Rows from block 5 of the encoder of a small masked image model, named by matrix and row number. Rows with one number belong to one neuron. Each number is 128 + 32 x the weight over its row's rms, rounded and kept within 0 to 255. All counts start at 0. Numbers have three digits each.
After each neuron's rows are labels from the 100 images, of 14848, where the neuron reaches its highest value: "peak on" is the class under the peak. Only what is clearly more common there than usual is listed. The data: Sentinel-2 satellite tiles (TerraMesh). In brackets: how many of the 100.
# fc1: MLP up (encoder.blocks.5.mlp.fc1.weight, 576x192), inputs 0-63
# fc2: MLP down (encoder.blocks.5.mlp.fc2.weight, 192x576, transposed), outputs 0-63

fc1.573:067114117100090105148117093084129134095125128114114087109140073148149154084164207112151120169147116072106143125129098070160136136120132106090150192198180193191156128086151161153141137113153120
fc2.573:005085142061159141136157187149115128083145143104079169132110127137205131178136113122104092157120170095111075123136160169111091075082100099119138163092130122138126102147119136104133059126133106
peak on: crops (44)

fc1.203:147104121140127153159104110145185104172145168088149148169139156156147067152174087162132164074142147105161143169140116093134119150179154120137141111128146114104106147067110157112103123124108069
fc2.203:160157129165060106074119119116109101088083132088158131151146143113114128143166158149101152139130158104132121154196161109094188185138167160098082050149177074156209139127072113121107153106089141
peak on: snow or ice (50)

fc1.245:123123143085107103093169090161108119074113142102099128134160107061139151110161116140174110197114138106128122126158107062111115158099121110151110087134145119124132123108082107132074168185137100
fc2.245:140131142144113097126149153116144141157194123156074116146165147108152155122138143113099149076134173094092191113146086156158160143102161100019108100120104112097133164130114120126104077104136100
peak on: clouds (34)

fc1.519:118121133150123138119092136150127109148182134107129115138201117118149121081148145104164174111171131094120141134163086131162153114102107156062208126130159144139066108120123133095164115120101114
fc2.519:137150126140105077125143119112113124145063105127132154118127108091112093106095172110091117097091182146166061129136129171110087161157191129121066090112069083101168160108050130176132130120129077
peak on: built area (25)

fc1.250:123050168116115148159139125080149137105153140155101131113112131096159146132076108167131197165155098145091156156066098088112039085074143159192120173116134140125115095099129156076082069128080158
fc2.250:090132068162136133093095141152143137159161122089097175111114084114182155113192131137091089077137156129158092074162103141081147102183094117103142134113117120114134121173187145160175194103163143
peak on: snow or ice (35)

fc1.434:120143147094136152170169174151134122119132141177138177128114174070146107170097128153095125154116105158062179206160079074174140128104132180113109104040093160101126114136159129110103167157102135
fc2.434:097114162110103210141123161143125091098124107128091115134121148163050147118112077125154103129088082166081154136134119137130134175166076096097153115079162156154122127161170113084090146086185123
peak on: crops (45)

fc1.169:073113138133123142122117111122103100090184129123140183145143123074155132149137155123162119143084088167117158090172131150118174168124127160124150061042054144089111147094105101101173101119120141
fc2.169:081130107139075143079107085123130073069106143088179070158196074119170158117114162098138121135143107102141095174176108206189137119135119114134054086094154095110175087159124125101107108096118124
peak on: snow or ice (89)

fc1.499:122091111165111089089045133139123116181124125108129089149090121154149158100171156211053109079090069181142174185182135103151112132129149143126057100134134080123182151142126124144092099098111031
fc2.499:116074121172120088081151151122112135134154154109128138136115086120106091151197148136126139138112104171180041132109151087157095125158171172180143123140094082125094127149104128138160180200065071
peak on: water (37)

fc1.345:122140089128138130160063055124125055167116154079141158107151133095155184137083127109103118160191107129143134117115119144092175213119085129082078095097116137156154126101081131095094159130132128
fc2.345:105141082129134171175109179135100070099118214110184127104120116068105182182120147112131161060160095121157161085134130202141156195150189131093147085119139167140145108135127085104125159130170131
peak on: trees (60)

fc1.394:133196233124126127071068136060086155159065114163135089130146133118145123213130121113105146138085080133126128133036126136119108158104112118149104034092123172180194157135173139138086139116106079
fc2.394:132220184112227093084093094138068122142153062136110145114137123104150141133169107153104089088141192068111155090167087082152124147100134102126155110143162197212206188118137151173165152125147162
peak on: water (48)

fc1.393:119162127128131154154095121168123059144084168097131142152105124093136108094092130130107151167095086116140122062132127103143129125147135142120121133149138126151137083099144196128097097103134171
fc2.393:130175058139076157111126165133180102129182125119090147105097116132086186104120130086207098151130110119113090101102109123154181120110159079111144154137088133127092106183137144163135158140138118
peak on: crops (65)

fc1.377:119077136106157088116100106080116140170058113169101088188125108169147114094112108104077085105165114182125112154073118106168114140144121125155127163161136145128139117132166119124097109167102065
fc2.377:074136176143137122124150135154144132148060063082093140139138146087215154133141118135150119093160112183131118159156113108127158094157057156115119083097112107138187129128173139133153158117123188
peak on: water (57)

fc1.361:122127115113110145145112110122181146075094087148091141151179117143146145165121171117125154154119137085170139169093169075123134176168169134223116090154111132137150112106049125121106107177145058
fc2.361:087141149092109135149105127134055095142151133119182160130161108106146141198076115141036163148124160162138162091152125130140162192090125123162118134104120142149137126121107107109137141141149120
peak on: crops (81)

fc1.489:149134120123137106135173116157202148143066065146092133168183166170154155094108149133095161118193073076171093109105087130137111095149122143110078109140104122128129090126158131156130166170125059
fc2.489:148138127131139134110096126120168151113058056118086138128213139184129150063172092157082126188128042137150071143100145129135105066110122129106119122121148133156138127127157129126119167097097082
peak on: crops (50)

fc1.351:118144122085123139157115111098147089128137197125149086109160171148146097135139156113186165138151140106115196085177083141134074134131192119151081090103105156092133147088138144071136077121163106
fc2.351:174088115135079151110125173113191160137158102121143120131105118175130084119191106106132148124122134126096101126117207123127174118161161119097143127127174115096151163151126118088142173091053197
peak on: snow or ice (79)

fc1.442:129072113116130158203152119135159173153138116167136124177164142173142183096087199088086140179182113187128140117100139105119139145114140089106123135100092077088046126073077138110090094147098112
fc2.442:132107097144118130166177181188182156191112134119071181151151137130179149102161081081127100108153154173138056130123104137143176093180069123090148085110079053120092079103160132162176124146122146
peak on: trees (44)

fc1.508:102148143144179069092099145119177195089078094112205134043154119143154193089088168082113144153123152139115156113160195130167092129132119098101088136117109079121106118128177136165176130193132143
fc2.508:201109133149105104163127170135137144106159134164064071141111102126124188112114142116144105120079102165116107149095166156147073140185168175115124118182138091124132146130111130158098165171126094
peak on: water (32)

fc1.495:087154100138126123163112163125174116098089110159122102140093135136148149194170143110120110140107160129177151069120134093116060116132187106101157117128137153178115106108081154129104112112058148
fc2.495:149153116130136162159141204123167106172193144143084120114085134121147071158199136112113104083128207152053171090075122181100127177079133091131166106101114159156094110149090129137135105120113167
peak on: crops (51)

fc1.497:113086162128172090143142104119088181133079141135156110113141134158159188064163119127126075150214114160111121205089149130127145178217131195174117102082092104130126130092086124103164058148080143
fc2.497:085114068127081165140117170159121099117142062115204115114161170141147153109158119132115150081091109109163179096143145147135141132083097102179132160093127116087120138147135125106057173128193118
peak on: snow or ice (51)

fc1.184:060112161111112074103105070132119100141067115068104133113209156116156134150121147104158110157197127178207097144134117116113115205121156200185134128108098124107108130112076107060130097146102083
fc2.184:123149138104118101107115021135038074118043216145138157118141114075224114141062095125100143151152165130165126146133098101137125185103157137132102096125134137147138123092130142123096041148111085
peak on: clouds (80)

fc1.235:166160123184146093100151167185138169101187165115186169131176104148149128159136128099139120079121119100143093093149146101106089080101164078100168102149143065133127096111147132164145164132061127
fc2.235:119156117120138152140123094132099090170161128131115085125086147101114154111032125149147140068175108068102208119153056144135152088136093104130115141102119155133129110127126118129080118065240099
peak on: snow or ice (39)

fc1.459:083108132125126147169104102097169122149050137177096096183083184096141114175105135171085080166162158141169156166160169137143160099115070117097077131114086124093131157088135111103133129136088101
fc2.459:115059196108109109105149139129162166141112094146113073139109142158151068141120151089116143204088124088161117150159156199118117081139058127125062130162148082095164188089157127108119078084107136
peak on: trees (41)

fc1.136:119160123055122127132107135103097180126133142158092165107124151117138104122115152106098181134126147163121143161116088101209161104107068175164074131100071184113116147124107142140117123111186082
fc2.136:154124138139130118114141100156112104215098167105149106126167120115124185169142143111171120069144125040119120133132141100123160122125187076118147103158118116139116100115183138146151035149117103
peak on: snow or ice (52)

fc1.191:144112111112138163172160148218133108138158103111129198148152153068123116082110140134144096108179093132176037058203104160062142147101117137099110126103121140161110124081123175131203151155140199
fc2.191:119185154105071164082121114058127139098141099177156113121159117123183088152129108152168129124099111100074158144099132110125087092082174100113133169119133160116139085143088191144106128092152095
peak on: built area (45)

fc1.249:111116173082153123112133127119171161146105090136107103130114141127155093106138072096130110098130153152108134183087148113052115130098092118105080125136160109107148133089092187118146102134112129
fc2.249:117113109135165108119196175128123126129201040111117121119117133153129069117217092092153107103137170177141139179137128172090178138112121120138114119098121120115138144129147090148121165101172116
peak on: rangeland (48)

fc1.266:134138136122161099116064135164102109129112169095136235054120138176139128165157067126078140166128089142171154062183094095091163137110118112142152129082116138172125153119125106127150071175157105
fc2.266:105141110128093180111116171118115144142122123140126176132118141147093141116096097106150081172105117069137115065138136137110109073128073053129154146091098188174113111098120123152155118159153091
peak on: snow or ice (53)

fc1.220:170159136154185134102140114089171131144116085137155154115091119193143161110121154127126144109079100201092167156087142111131125058139144101154116143089062132120105062128120090145061123166116049
fc2.220:093150091164061131158110119099093081106090167097123130120192142099110094063130040174088054107136110091162105093144133084134156204114172108142168116122114117149118127137123129143139194131128153
peak on: snow or ice (37)

fc1.317:170161098136096097110088149105161143112138149149143137130115143104151160070119152129115137115143158143150072142156095186131071159175150158167088123129121126115151140084144107138093108142166081
fc2.317:092122125113139097113163152167127142182181114137133140136138089127129106138156118111089082175085179180129170110137034075102175115140047116076097135144100133164091124132131136169145146152120147
peak on: crops (41)

fc1.462:133134117111107136118126101176068093158177101089161098118137110097159142107098095096146070148157091136151087087160124121146174150092072181130149115134173148153133111153084096111169181165130167
fc2.462:131066131131136164122115154130184127097154164076100085155069160143211179136174137121193109154124078086127107148124168133126083101139163139106163095113145110122127130180149080080118131149107131
peak on: clouds (80)

fc1.491:124155102154138142154119102187083110143085140093130152108143174103157101128124105106154117143202116146178062138118109132100146126154083116174122139099070101083118092097058132130133146170132100
fc2.491:121136147105152110120117029155003135045124185104105136137179116140247133129090139140074115139141106130155115137113088084101098151096141165159134105130135137151126089132131133130115082109120100
peak on: built area (29)

fc1.533:120161146130144125067109219158103056135138139122070153148179132102148176121168119145116085159093118126183095192177146125152076134182135162123131107141194107152158109113145101096100072142129128
fc2.533:095113117096099186159132217138177153065190123125140083173125129178152150149102163149167132177131046159114166123115199138140141133145114133180154122120107111118123099156161119116167145117106175
peak on: crops (42)

fc1.273:120107125157157154164153062103130127150111072144163136132133138131163180133107244119144139117198136119136202162150086164174116115100178159110119141081121130116139129112132130103120126098137040
fc2.273:125122105120117144147136168125168184151119069156133100118103143097110187143105198077168161114153123156105168147119086180107123118147092120093070170123105129085134140120100140126105116091184075
peak on: snow or ice (81)

fc1.286:126120081215119129077172129136157138162176137098154140160194156115148112088120106112124154082138114090088121120103087157121131121082156134044129110117145094126139156098123094117185147130098143
fc2.286:116169130088129108147090093160117081131076158119164132112155119089079162144088135167115170140153121141162189072178084128133115189103137108180116169100076158105088085135083133109144063140176102
peak on: built area (30)

fc1.188:080105181095156147111133125129118101132139133140130107144115120115141164121196123155120109119089179047123111159146119170065111153181195142123095173133129156159159102110170147088102090159117168
fc2.188:210196140154108110143122206120123113115152108144195116148155109095164157166111171123125136132160125133132112107121130130123157225139106149118115065141119121140124167140162119171112121094126169
peak on: crops (37)

fc1.571:119100159134127149091158119105112144117094176130128120108199086093117098179104099143128141138127109149143124100144101167094132161111173166141117109110144148119121140094094140031149105115124151
fc2.571:152154135131114161138123139135146173179137098203101108106107125166134096124169128063090150141096122136112167120127119146166139133069117069045133119130122095109113149054108147162148118147160113
peak on: bare ground (29)

fc1.105:147133073124124077074092129162121093096109132081132156128133118175152100119211147092118136076171083101135147157082177134095102165120154116203122130139099072126129124167115139162085105173126095
fc2.105:118109121136128170167104142174145106134163107147114152148070143192151111128120121130117078124137138121152135141172131191147151147145000121113139122141131119163107155125186116168148190098178153
peak on: trees (42)

fc1.475:112168178079169153155163136131148041138126182151191101158118120069136084102109093135116207138156136114125189084138098087175085123135108149153123125099077185138142085122155131099089157170119148
fc2.475:106160125064120221201122136089111055096126128149165071143138134095122095092104094164173149175127149157084155102131121122122147125136130099095112151095123183080155123138138122058157116129153151
peak on: snow or ice (53)

fc1.327:152131113129110107159103142139099032133138136118117115192144176096124142174131115153165148145153136113126115066196140110122151140131165158118136111111093144150156122093069005071120128134109136
fc2.327:185094138125178104132140112110137193132123122174189132128113166163117117065166090136116084126124091151168127153059124182147133158163096157128129070087101161164105151117143026145094158130137159
peak on: snow or ice (63)

fc1.318:120136166119142155148143132135106133134108129216138162122160095132150092112134167089126138156203123144147109158057127129112176124105120121136151115118137166154136133116137138142156126137120104
fc2.318:113143132138125160123117088160100154163078059131120138145129147140144111095118101134083085118153140184177135143130138114149208153154039115142156108130150136189152160032146103170141157107148186
peak on: water (60)

fc1.474:082160107119131130082102135101116176110135109155166179064141129061147100127115147121153141109108096136085156115100128096202128130115099176155198134129149160177147153122086124171193215112167141
fc2.474:155156171119161099095086114114067063163069123104153118163171138151205164149102133078102116113137073109156099118143135144106113130188143074118072099140179144154210153116229112130138105131112075
peak on: snow or ice (45)

fc1.464:134138149096161105161123189182129089200091128146105109101100107059173133123071128126126117143106076120133093111070141127197155100168113178145130125115070156091127148085138157094165162194119113
fc2.464:170095139149100068085137096099136153145113108103103092132130119154144102143152137102093110064107120111141048185119141150145118082146117141136113127185181070111135151145151161143058137118076123
peak on: crops (41)

fc1.205:122122120170190172158065120136079124188152123123106133134064107103161191105120040184099089092158086196105137113082092179142069102151113128156115149035071132127112122128143112114123111130153088
fc2.205:156106106173066074105148136127137157122079152123115143137148125104200120124170134065093139083097178100125130144151121118119130174128182141106105127186119065096150149133061127157148136117081086
peak on: water (32)

fc1.545:077164126160084140065091070114094076116087157130131122188114133075141084164119108112170071110120136061132173156108117098168124160082176143132101084127179143190225129103151114144092136111167096
fc2.545:165111133130159148158144138118172156179154095122110115132129128125193195102204177149121145161120124194086100142125150125156090091143110104170151139125107070097061079137081152135174102153134139
peak on: snow or ice (56)

fc1.79:067144100074125108101085093107142137095133129107095114078126085126141123141109140122108138115131140096137093054128131087088067129088124132138083179188187138176167088111077137143112095148144150
fc2.79:000089169101164129076171165163179117134176100068094131103158164102201148127138147128137105140135160169113165188090129107081176193098129113106086126071131054093135080134110196112151125094139138
peak on: water (36)

fc1.383:081143150112085092063028179083111144111097101123112133118132081123146139099151177128086100099121112176113122163072172166149058158134148139145064197178211186245223170144122137130130127079107116
fc2.383:111168146143133083058100091113077097101078113139101134105148108081158098098075107094149093148161125071178123114163126096088139124098120107115125184171169190156213174119122142147099128195127139
peak on: water (36)

fc1.89:174095067166106100093148105212149099157124175069096128115129132088142105126111116116157117159157177091147113081168117158131093131149118135100112178139102077079091128079122100127157106111153116
fc2.89:131119118129138104132125166155148137126144073126114132131136139141149102130162140150115102108154108124137076108155105133121068110127102136169107190168109139149132134174137147163170125108119102
peak on: built area (25)

fc1.521:131124119136115175147111163113164149178145146167136148155138122141145115145104118176118140057150070097171120146127095140154099102119126142130150143109180149133129107126176119100083087063140061
fc2.521:146142145166179106106101161114115107090145119143102087109164121092118185115153140058156144192117156113102102112129170156106133127131153156126134126150115125116143138122094142134152121205084146
peak on: crops (39)

fc1.187:118096176159179095116103174127130115112137101109126083119166139193142186079171121130149103100101153097165085060152140147087028064184174104120147140121144136142140124127063103081132120151150114
fc2.187:124148081156134161146114144107189144153158112140172126111203110185132191124167107106155135080135111074055097137120141110121160164140158083118141147131087145128130119145171144139154058111132111
peak on: crops (48); snow or ice (32)

fc1.324:106142088157164115151101144112124187056115119144058062051112181124144108130110140123102107106160140098089131192118139105095164115105147121183166103136131108154136134094084143182118084157103103
fc2.324:139080165100198163132150182137153156146125113122130138100106153163153113131139097127123122099118159124060154139156160168116170125083107107204182137092154152118147116179069130113170176109135129
peak on: water (38)

fc1.468:131145149159161083122074095124172121073079169100089162117168094143122162072148155162123132135154152146137131110145107094126095141164161166136121121097092098097117104199112160110132093168059106
fc2.468:141129145126147195169140202100171166155212071174112102124070130157000167142109102118162097130107104143079157129094166193159135102128092082123147129111125138133111133108138124153124210126175144
peak on: built area (36)

fc1.80:147123170131195181171122102135120200094098117119180107094131107117155123126134107138110169122153130146152097070129125131152131161129094146160173098090115140078105139085113194147180146137150111
fc2.80:185098086132108143117137162127153190132127158100160104130099135163078124143145188139138145153099110112130181059151156173133045079108142067124151120135109147126145145141068064148177160112127105
peak on: rangeland (56); bare ground (35)