python train.py --dataset="Sentinel-2 satellite tiles (TerraMesh)" --loss="mse" --encoder_parallel_block=false --residual_init="none" --optimizer="adamw"
Rows from block 2 of the encoder of a small masked image model, named by matrix and row number. Rows with one number belong to one neuron. Each number is 128 + 24 x the weight over its row's rms, rounded and kept within 0 to 255. All counts start at 0.
After each neuron's rows are labels from the 100 images, of 14848, where the neuron reaches its highest value: "colour at peak" is the nearest of a few named colours to the mean colour under the peak; "lies over" is the class under the peak. Only what is clearly more common there than usual is listed. The data: Sentinel-2 satellite tiles (TerraMesh).
# fc1: MLP up (encoder.blocks.2.mlp.fc1.weight, 576x192), inputs 0-95
# fc2: MLP down (encoder.blocks.2.mlp.fc2.weight, 192x576, transposed), outputs 0-95

fc1.235 [145 132 144 144 146 137 146 144 139 170 155 132 154 128 132 127 113 143 122 130 126 108 139 145 135 146 115 160 154 130 140 128 136 138 155 132 134 143 118 124 142 110 138 131 141 128 134 135 116  98  98 119 122 112 140 111 123 120 121 141 149 147 124 151 121 146 148 129 136 128 103 124 120 142 118 128 130 146 127 157 109 133 122 136 136 132 158 130 152 122 149 133 129 144 113 135]
fc2.235 [107 117 108 128 115 124 120 114 127 129  89 112  91 129 154 110 139 124 131 160 139 151  73 150 129 129 130 102 121 120 117 133  91 124 109  80 110 136 140 124 127 156 126 147 112 106 109 131 159 133 151 142 132 123 126 118 134 125 123 137 116  84 124 134 112 126  82 126 124 104 139 144 124  93 128 140 128 101 122 131 131 111 152 121 119 119 112 134 129  87 130 156 146 147 112 132]
colour at peak: pink
lies over: snow or ice

fc1.364 [151 134 143 105 140 141 140 129 142 136 147 147 140 165  96 130 100 130 124 136 139  98 148 177 130 128 156 143 168 103 113 155 120 147 162  81 147 148 115 162 143 130 101 116 115 142 134 129 127 128 134 143 135 123 121 127 118 114 113 169 165 205 123 105 115 143 139 111 109 107 100 151 104 157 126 146 121 141  71 140  84 127  74 152 153 156 118 174 122  72 153 144 118 160 151 134]
fc2.364 [124 149 148 133 122 154  99 152 141 124 121 114 168 121 112 123 141 115 158 136 123 128 118 118 110 109 143  64  78 164 129 106 151  93  72 151  99 135 178 128 131 102 167 106 104 152  98 144 140 127 119 132 144 144 150 121  88 129 112 128 118  88 112 176 123 140 128 166 166 134 128 101 142 160 147  87 150 118 164 154 114 143 173 107 127  84 188 120 104 166 130 156 144 156 121 131]
colour at peak: pink; white
lies over: snow or ice

fc1.27 [108 123 112 125 116 139 142 129 110 175 115 144 129 143 155 170 109 107 147 137 115  91 152 137 108 137 124 114 118 110 162 189 139 113 156 122 146 130  88 116 138 173 158 101 125 148 139 141  82 127 107 128 128 118 105  90 148 122 143 140 145 153 146 101 154 147 140 136  87 120 123 153 160 134 121  97 134 116 122 192  74 122 173 112  89  87 166 154  95 112 134 138  81 113  81 144]
fc2.27 [101 131  92 134 115 116  99 112 110 171 136 131 125 134 151 106 130 150 113  78 145 133 176 140 107 128 145 137  84 102 116 186 124  83 149 117 115 137 116 109 118 164 133 128 103 135  81 117 129 125 116 131 150 112 109 133 136 145 146  98  91  81 138 124 150 112 178 128 165 139 123 156 150 185 141 159 132  80 139 172 147 145 134  94 141 133 181 181 133  87  93 132 113 109  96  95]
colour at peak: pink
lies over: clouds

fc1.133 [119 121 162 132  96 121  91  91 128 150  84 133  83 113 117 123 118 165 127 101 159 133 143 102 103 116 140 105 139  94 140  96 122 136 179 166 130 108 142  91 183 133 137 139  90 112 136  90 145 110 125 134 103 107 173 124 101 146 106 120 131 109 121 137 164 150 134 102 159 119 109 137 144 111 140 130 177 114 146 138 118 147 113 155 137  89 127  91 136 108 164 107 124  97  80 147]
fc2.133 [143 102 143 134 131 150  92 150 130 134 134 127 160 102 118 139 100 135 104  79 115  61 174 121 149  96 144 175 156 168 182 119 174 146 117 149 156 114 104 145 174 181  92  95 117 163 153 118 141 145 138 128 108 104 162 129 125 130 118  80 123 102 133 156  95 140 147 161 117 136 136 120 168 134 124 113 156 107 150  97 127 112 139 129 140 111  86  83 148 158 125 132 144 129  99 137]
colour at peak: grey
lies over: snow or ice

fc1.16 [131 117 113 132 121 133 138 127 119 118 109 125 142  88 115 127  83 130 118 119  86 126 144 163 103 106 108  52 148 143 159 160 169 140  77 111 172  94 149 141 165  90 166 117 116 128 191 136 134 128 144 119 127 113 120 116 129 125 114 101 114 154  93 107 105  95 146 120 159  82 116 106 120 134 118 106  96 116 104  95 129 118 102 144  94 110 159 128  59 133 126 119 114 120 119 122]
fc2.16 [ 85 154 117 104 128 107 126  78 156 113 121 161  69  84 100 133 109 135 109 135 146 124 127  92 109 191 172 117 113 139 140 148 109 129 152 151 141 128 116 135 113 156 113 132 173 102 117 129 149 148 146 124 138 122 112 110 131 100 151 160  54 108 126 106 123 158 146 129 133 168 119 145 155  86 135 106 160 101 153 161 131 126 138 137 165 155  99 149 105  74 117 115 122  85 133 149]
colour at peak: black
lies over: trees

fc1.47 [121 133 137 129 107 130 126 111 114 137 126 194  76 102 119 135  93 157 129 129 152 147 143 161 151 131 160 152 149  60 174 155  80  91 117 163 162 103 128 123 158 129 115 158 106 113 159 157 143 135 132 135 137 112 137 120 139 105 134  71 108  81 138 121 111 113 131 136 113  70 115 152 107 124  50 134 115 104 148 132 125 146  84  76 162 125 166 147  87 155 129 149 140 110 127 139]
fc2.47 [124  84 127 135 109 135 125 117 136 126  95 151 136 138 130 128 120 159 160 152 142 200 165 154 144 132  96 161  85 136 154 117 120 162 123 130 139 139 110 139 130 116 133 113 102 121 123 133 155 107 115 131 106 124 147 163 151 119 139 136 171 111 109 140 126 112 123 170 105 134 126  98 117 124 114 117 121  96 113  84 147 141 136 100 101 141 165 123 120 132 122 136 112 162 145  90]
colour at peak: white
lies over: snow or ice

fc1.368 [108 135 110 135 104 139  77 115  88  87 116 125 109 136 132 143 167 138 132 112 144 143 159 150 138 124 125 184 101 126 137 113 139 122 126 183 194 102 110  99 125 121 123 135 180 109 161 130 120 130 150 139 162 148 139 101 142 125  99 141 130 140 138 125 103 139 149 137 163 131 136 126 143 147 104 112 115 167 171 146 105 121 108 110  77 123 132 168 113 125 162 163 136 139 151  88]
fc2.368 [108  63 130 120  87 132 141 125  97 134  90  99 173 100 143 124 148 133 120 144 153 134 108 123  87  93  80 113  99  72 150 134  95 141 174 102  92 152 133  87 134 185 111 157  89 154 122 134 183 173 138 117 124 107 167 133 141 120 122 116 156 123 156 159 149 123 108 155 105 107 108 122 136 139 127 151 102 119 121 146 137 142 136 154 114 154 108 144 135 149 131 148 158 151 136 142]
colour at peak: black
lies over: snow or ice

fc1.157 [103  95 135 104 109 117 191 136 125  92  86 110 148 128 124 162 130 146 184 120 132 120 138 150 111  99 123 141 152  97 113 126 136 136 116  81 133 161 121 145 122 142 156 144 112 164  84 117 116 121 128 157 149 126 130 150 142  43  97  89 156 138 108 156 106 118 112 133  95  98  32 123 121 134  98 132  82 140 114 145 138 112 127 153 138 109  93 117 114 106 129 130  63 123 161 134]
fc2.157 [103 130 132 106 142 108 107 113 136 125 139 140 140 133 122 122 103 145 108 138 128 136 114 105 111 145 166 151  77 126 140 125  99 104 147 134 109 103 123 140 104 143  65 132 120 100  88 110 151 149 161 116 125 136 113 120 179 140 148  96 102 112 149 119 155 140  86 136 102 129 126 133 158 133 179 128 243 129 126 138 135 131 133 116 153 129 175 190 127 126 124 125 119 156 114 158]
colour at peak: black
lies over: water

fc1.408 [216 121  15  31  70 104 138 147 134 164 135 164 111 150 139 147 114 136 126 131 111 115 145 125 128 146  99 103 126 120 113 143 122 148 125  78 111 123 131 115 135 108 126 100 113 129 100 132 170 215 165  93  76  53  72  61 102 101 113 136 141 124 138 138 122 156 160 133 143 133 129 118 121 155 138 107 163 149 116 146  96 157 121 130 132 145 160 142 146 139 152 141 130 140  93 137]
fc2.408 [197 156 132  81  51 112 150 147 127 140 175 126 155 158 129 124 169 130 127 117 134 109 113 140 133 121 172 164 148 164 124 136 173 108 134 149 147 130 135 130 127 150 115 141 118 107 129 143 188 244 117 149  99 105 112  86 111 116 104 147 109 147  86 135 119 113  65 119 117 115 127 117 130 107 109 161 114 105 101 141 134 114 149 107 105  95 124 150  92 101 124 141 108 137 131 145]
colour at peak: grey
lies over: snow or ice

fc1.243 [127 134 166 109 124 136  99 137 152 120 110 130 119 111  84 157 140 143 137  85 127 151 145 140 158 145 182 135 118 116 145  96 126 145 152 125 137  81 171 128 129 125 108 140 136 110 170 137 146 124 119 122 139 106  97 123 113 151 160 122 118 175  80 161 125 136  74  45 133 130 116 145  98  83 116 133 123 154 118  92 121 101 117 138 113 148 116 111 101  99 136  95  87 104 129 158]
fc2.243 [116  87 134 133  99 110 151 165  67 120 132 131 162 105 113 135 112 138 123 159 124 127 113 153  92 103 107 179 116 118 120 155  99 151 150 156 137 108 111 115 146 132 142 156 105 144  92 117 151 137 158 103 125 112 136 142 142 147 173 123 139 109 122 110 179 111 133 135 183 172 148 165 109 141 145  53 109 139 112 132 120  97 140 106 108 109 153 116 128 135 131 107 122 146 134  92]
colour at peak: white; pink
lies over: snow or ice

fc1.204 [134 116 118 151 122 120 108  93 100  85 120 148 143  73 104 147 147 106 141 135 133 137 144 158 139 137 136 126 112 169 108 102 120 146 133 180 133  93 113  90 170 134 110 163 114  92 191 153 114 133 133 129 130 110 148 123 146 114 118 120 151  93 104  91 122 138 112 145  97  99  90 103 140 128  59 157 120 111 139 130 130 146 111 138 114 165  98 107 121  90 126 117 121  52 141  83]
fc2.204 [114 116 151 141 122 128 145 127 143 123 134 130 135 111 141 127 173 101 145 106 124 126 165 131 118 181 129 122 114 117 113  82 100  87 125  80 119 105 177 120 123 158 113 173 106 101 142 142 126 137 118 128 129 124 137 134 125 138  95 133 192 118 109 129 158 148  77 152  73 110 136 133 144 176 110 144 152 183 129 157 150 175  71 121  94 130 129 141 122 154  96 154 126 140 126 141]
colour at peak: black
lies over: water; snow or ice

fc1.283 [138 116 116 152 114  64 110 132 130 113 124 145 133  94  81 156 132 108 124 131 141 141 142 123 150 136 191 124  90 151 116 151 106 151 150 152 145 125 130 109 136 148 101 152 126 127 143  97 131 139 122 101 126 139 158 113 150 122 182 110 141  83 117  51 136 106 110  97 114 107 134 105 140  94  58 126  88  69 147 126 128 121 132 139  93 122 112 120 136 118 170 111 177 109 151  96]
fc2.283 [139 128 120 143 113 105 111 119 211 122 133 151  99  78 112 136  92 148 134  94 149  77 120 167  88 149 136  69 113 136  85 110 180 162 153  87 152 135 117 103 141  91 157 181 159 154 131 120 125 146 142 124 132 135 128 125  63 129 133 153 114 179 103 141 116 121 120 106 120 128 118 115 135  96 148 122 117 156 106 138 128 130 159 100  95  74 144 110 162 145 128 115 134 140 151 122]
colour at peak: white; pink
lies over: snow or ice

fc1.307 [136 111 124 173 122 140  90 119 103 132 109 177 128 114 103 132 119 142 149 115 153 158 142 194 155 109 151 120 103 117  98 136 145 127 100 131 160  83 147 123 144 160 141 151 109 129 161 153 119 150 147 111 149 125 117 125 125 102 145 106 119  94  91  83 159 128 100  87 125 109  83  92 104 158  52 154 157 116 164 122 121 159 139  86 128 100 145 105 137 141 144  95 119 106 141  65]
fc2.307 [120 133 154 146 124 135 125 158 110 109 130 162 119 106 152 130 140 117 145 124 134 111 126 106 127 182 105 102  87 149 101 102 134 108 150  91 150 112 174  52 141  80 140 148 140 115 100 146 103 105 121 148 133 154 152 110 107 122 102 136 159 160  45 214 147 120 101 133 106 145 137  95 117 131 100 160 112 144 100 121 125 161 146 127 150 163 107 133 134 114 134 134 129 136 149 114]
colour at peak: white; pink
lies over: snow or ice

fc1.241 [ 91 145 122 119 120 105  85 127 129 112 103 112 109  98 137 120 134 149  80  89 101 121 142 149 131 118 136  91 120  87 141 126  90 143 114 107 142 108 196 142 153 102 126 138 155 129 143 100 127 120 119 131 133 148 110 120 103 144 113  94 117 176  98  90 104 130 155  71 134 102 170 114 115  99  96 135 103 133 123 113 143 107  81 148 149 125 109 109 103 114 123 130 140 134 133 109]
fc2.241 [120 118 116 144 102 141 103  89 144 155 161 140  70 152  96 128 133 176 102 141 124 122 108 118 125 129 116 191  91 151  94 106 173 105 153 175 110 172 125 134 135 121 132 125 121  90 101 136 113 124 125 127 157 159 164 158 163 119 183 177 112  71 153 105 137  86 134 130 154 132 125 109 141 100 143 118 166 109 190 112  98 121 216 127 166 122 137 140 154 128 122 134 159 119 121  95]
colour at peak: black
lies over: water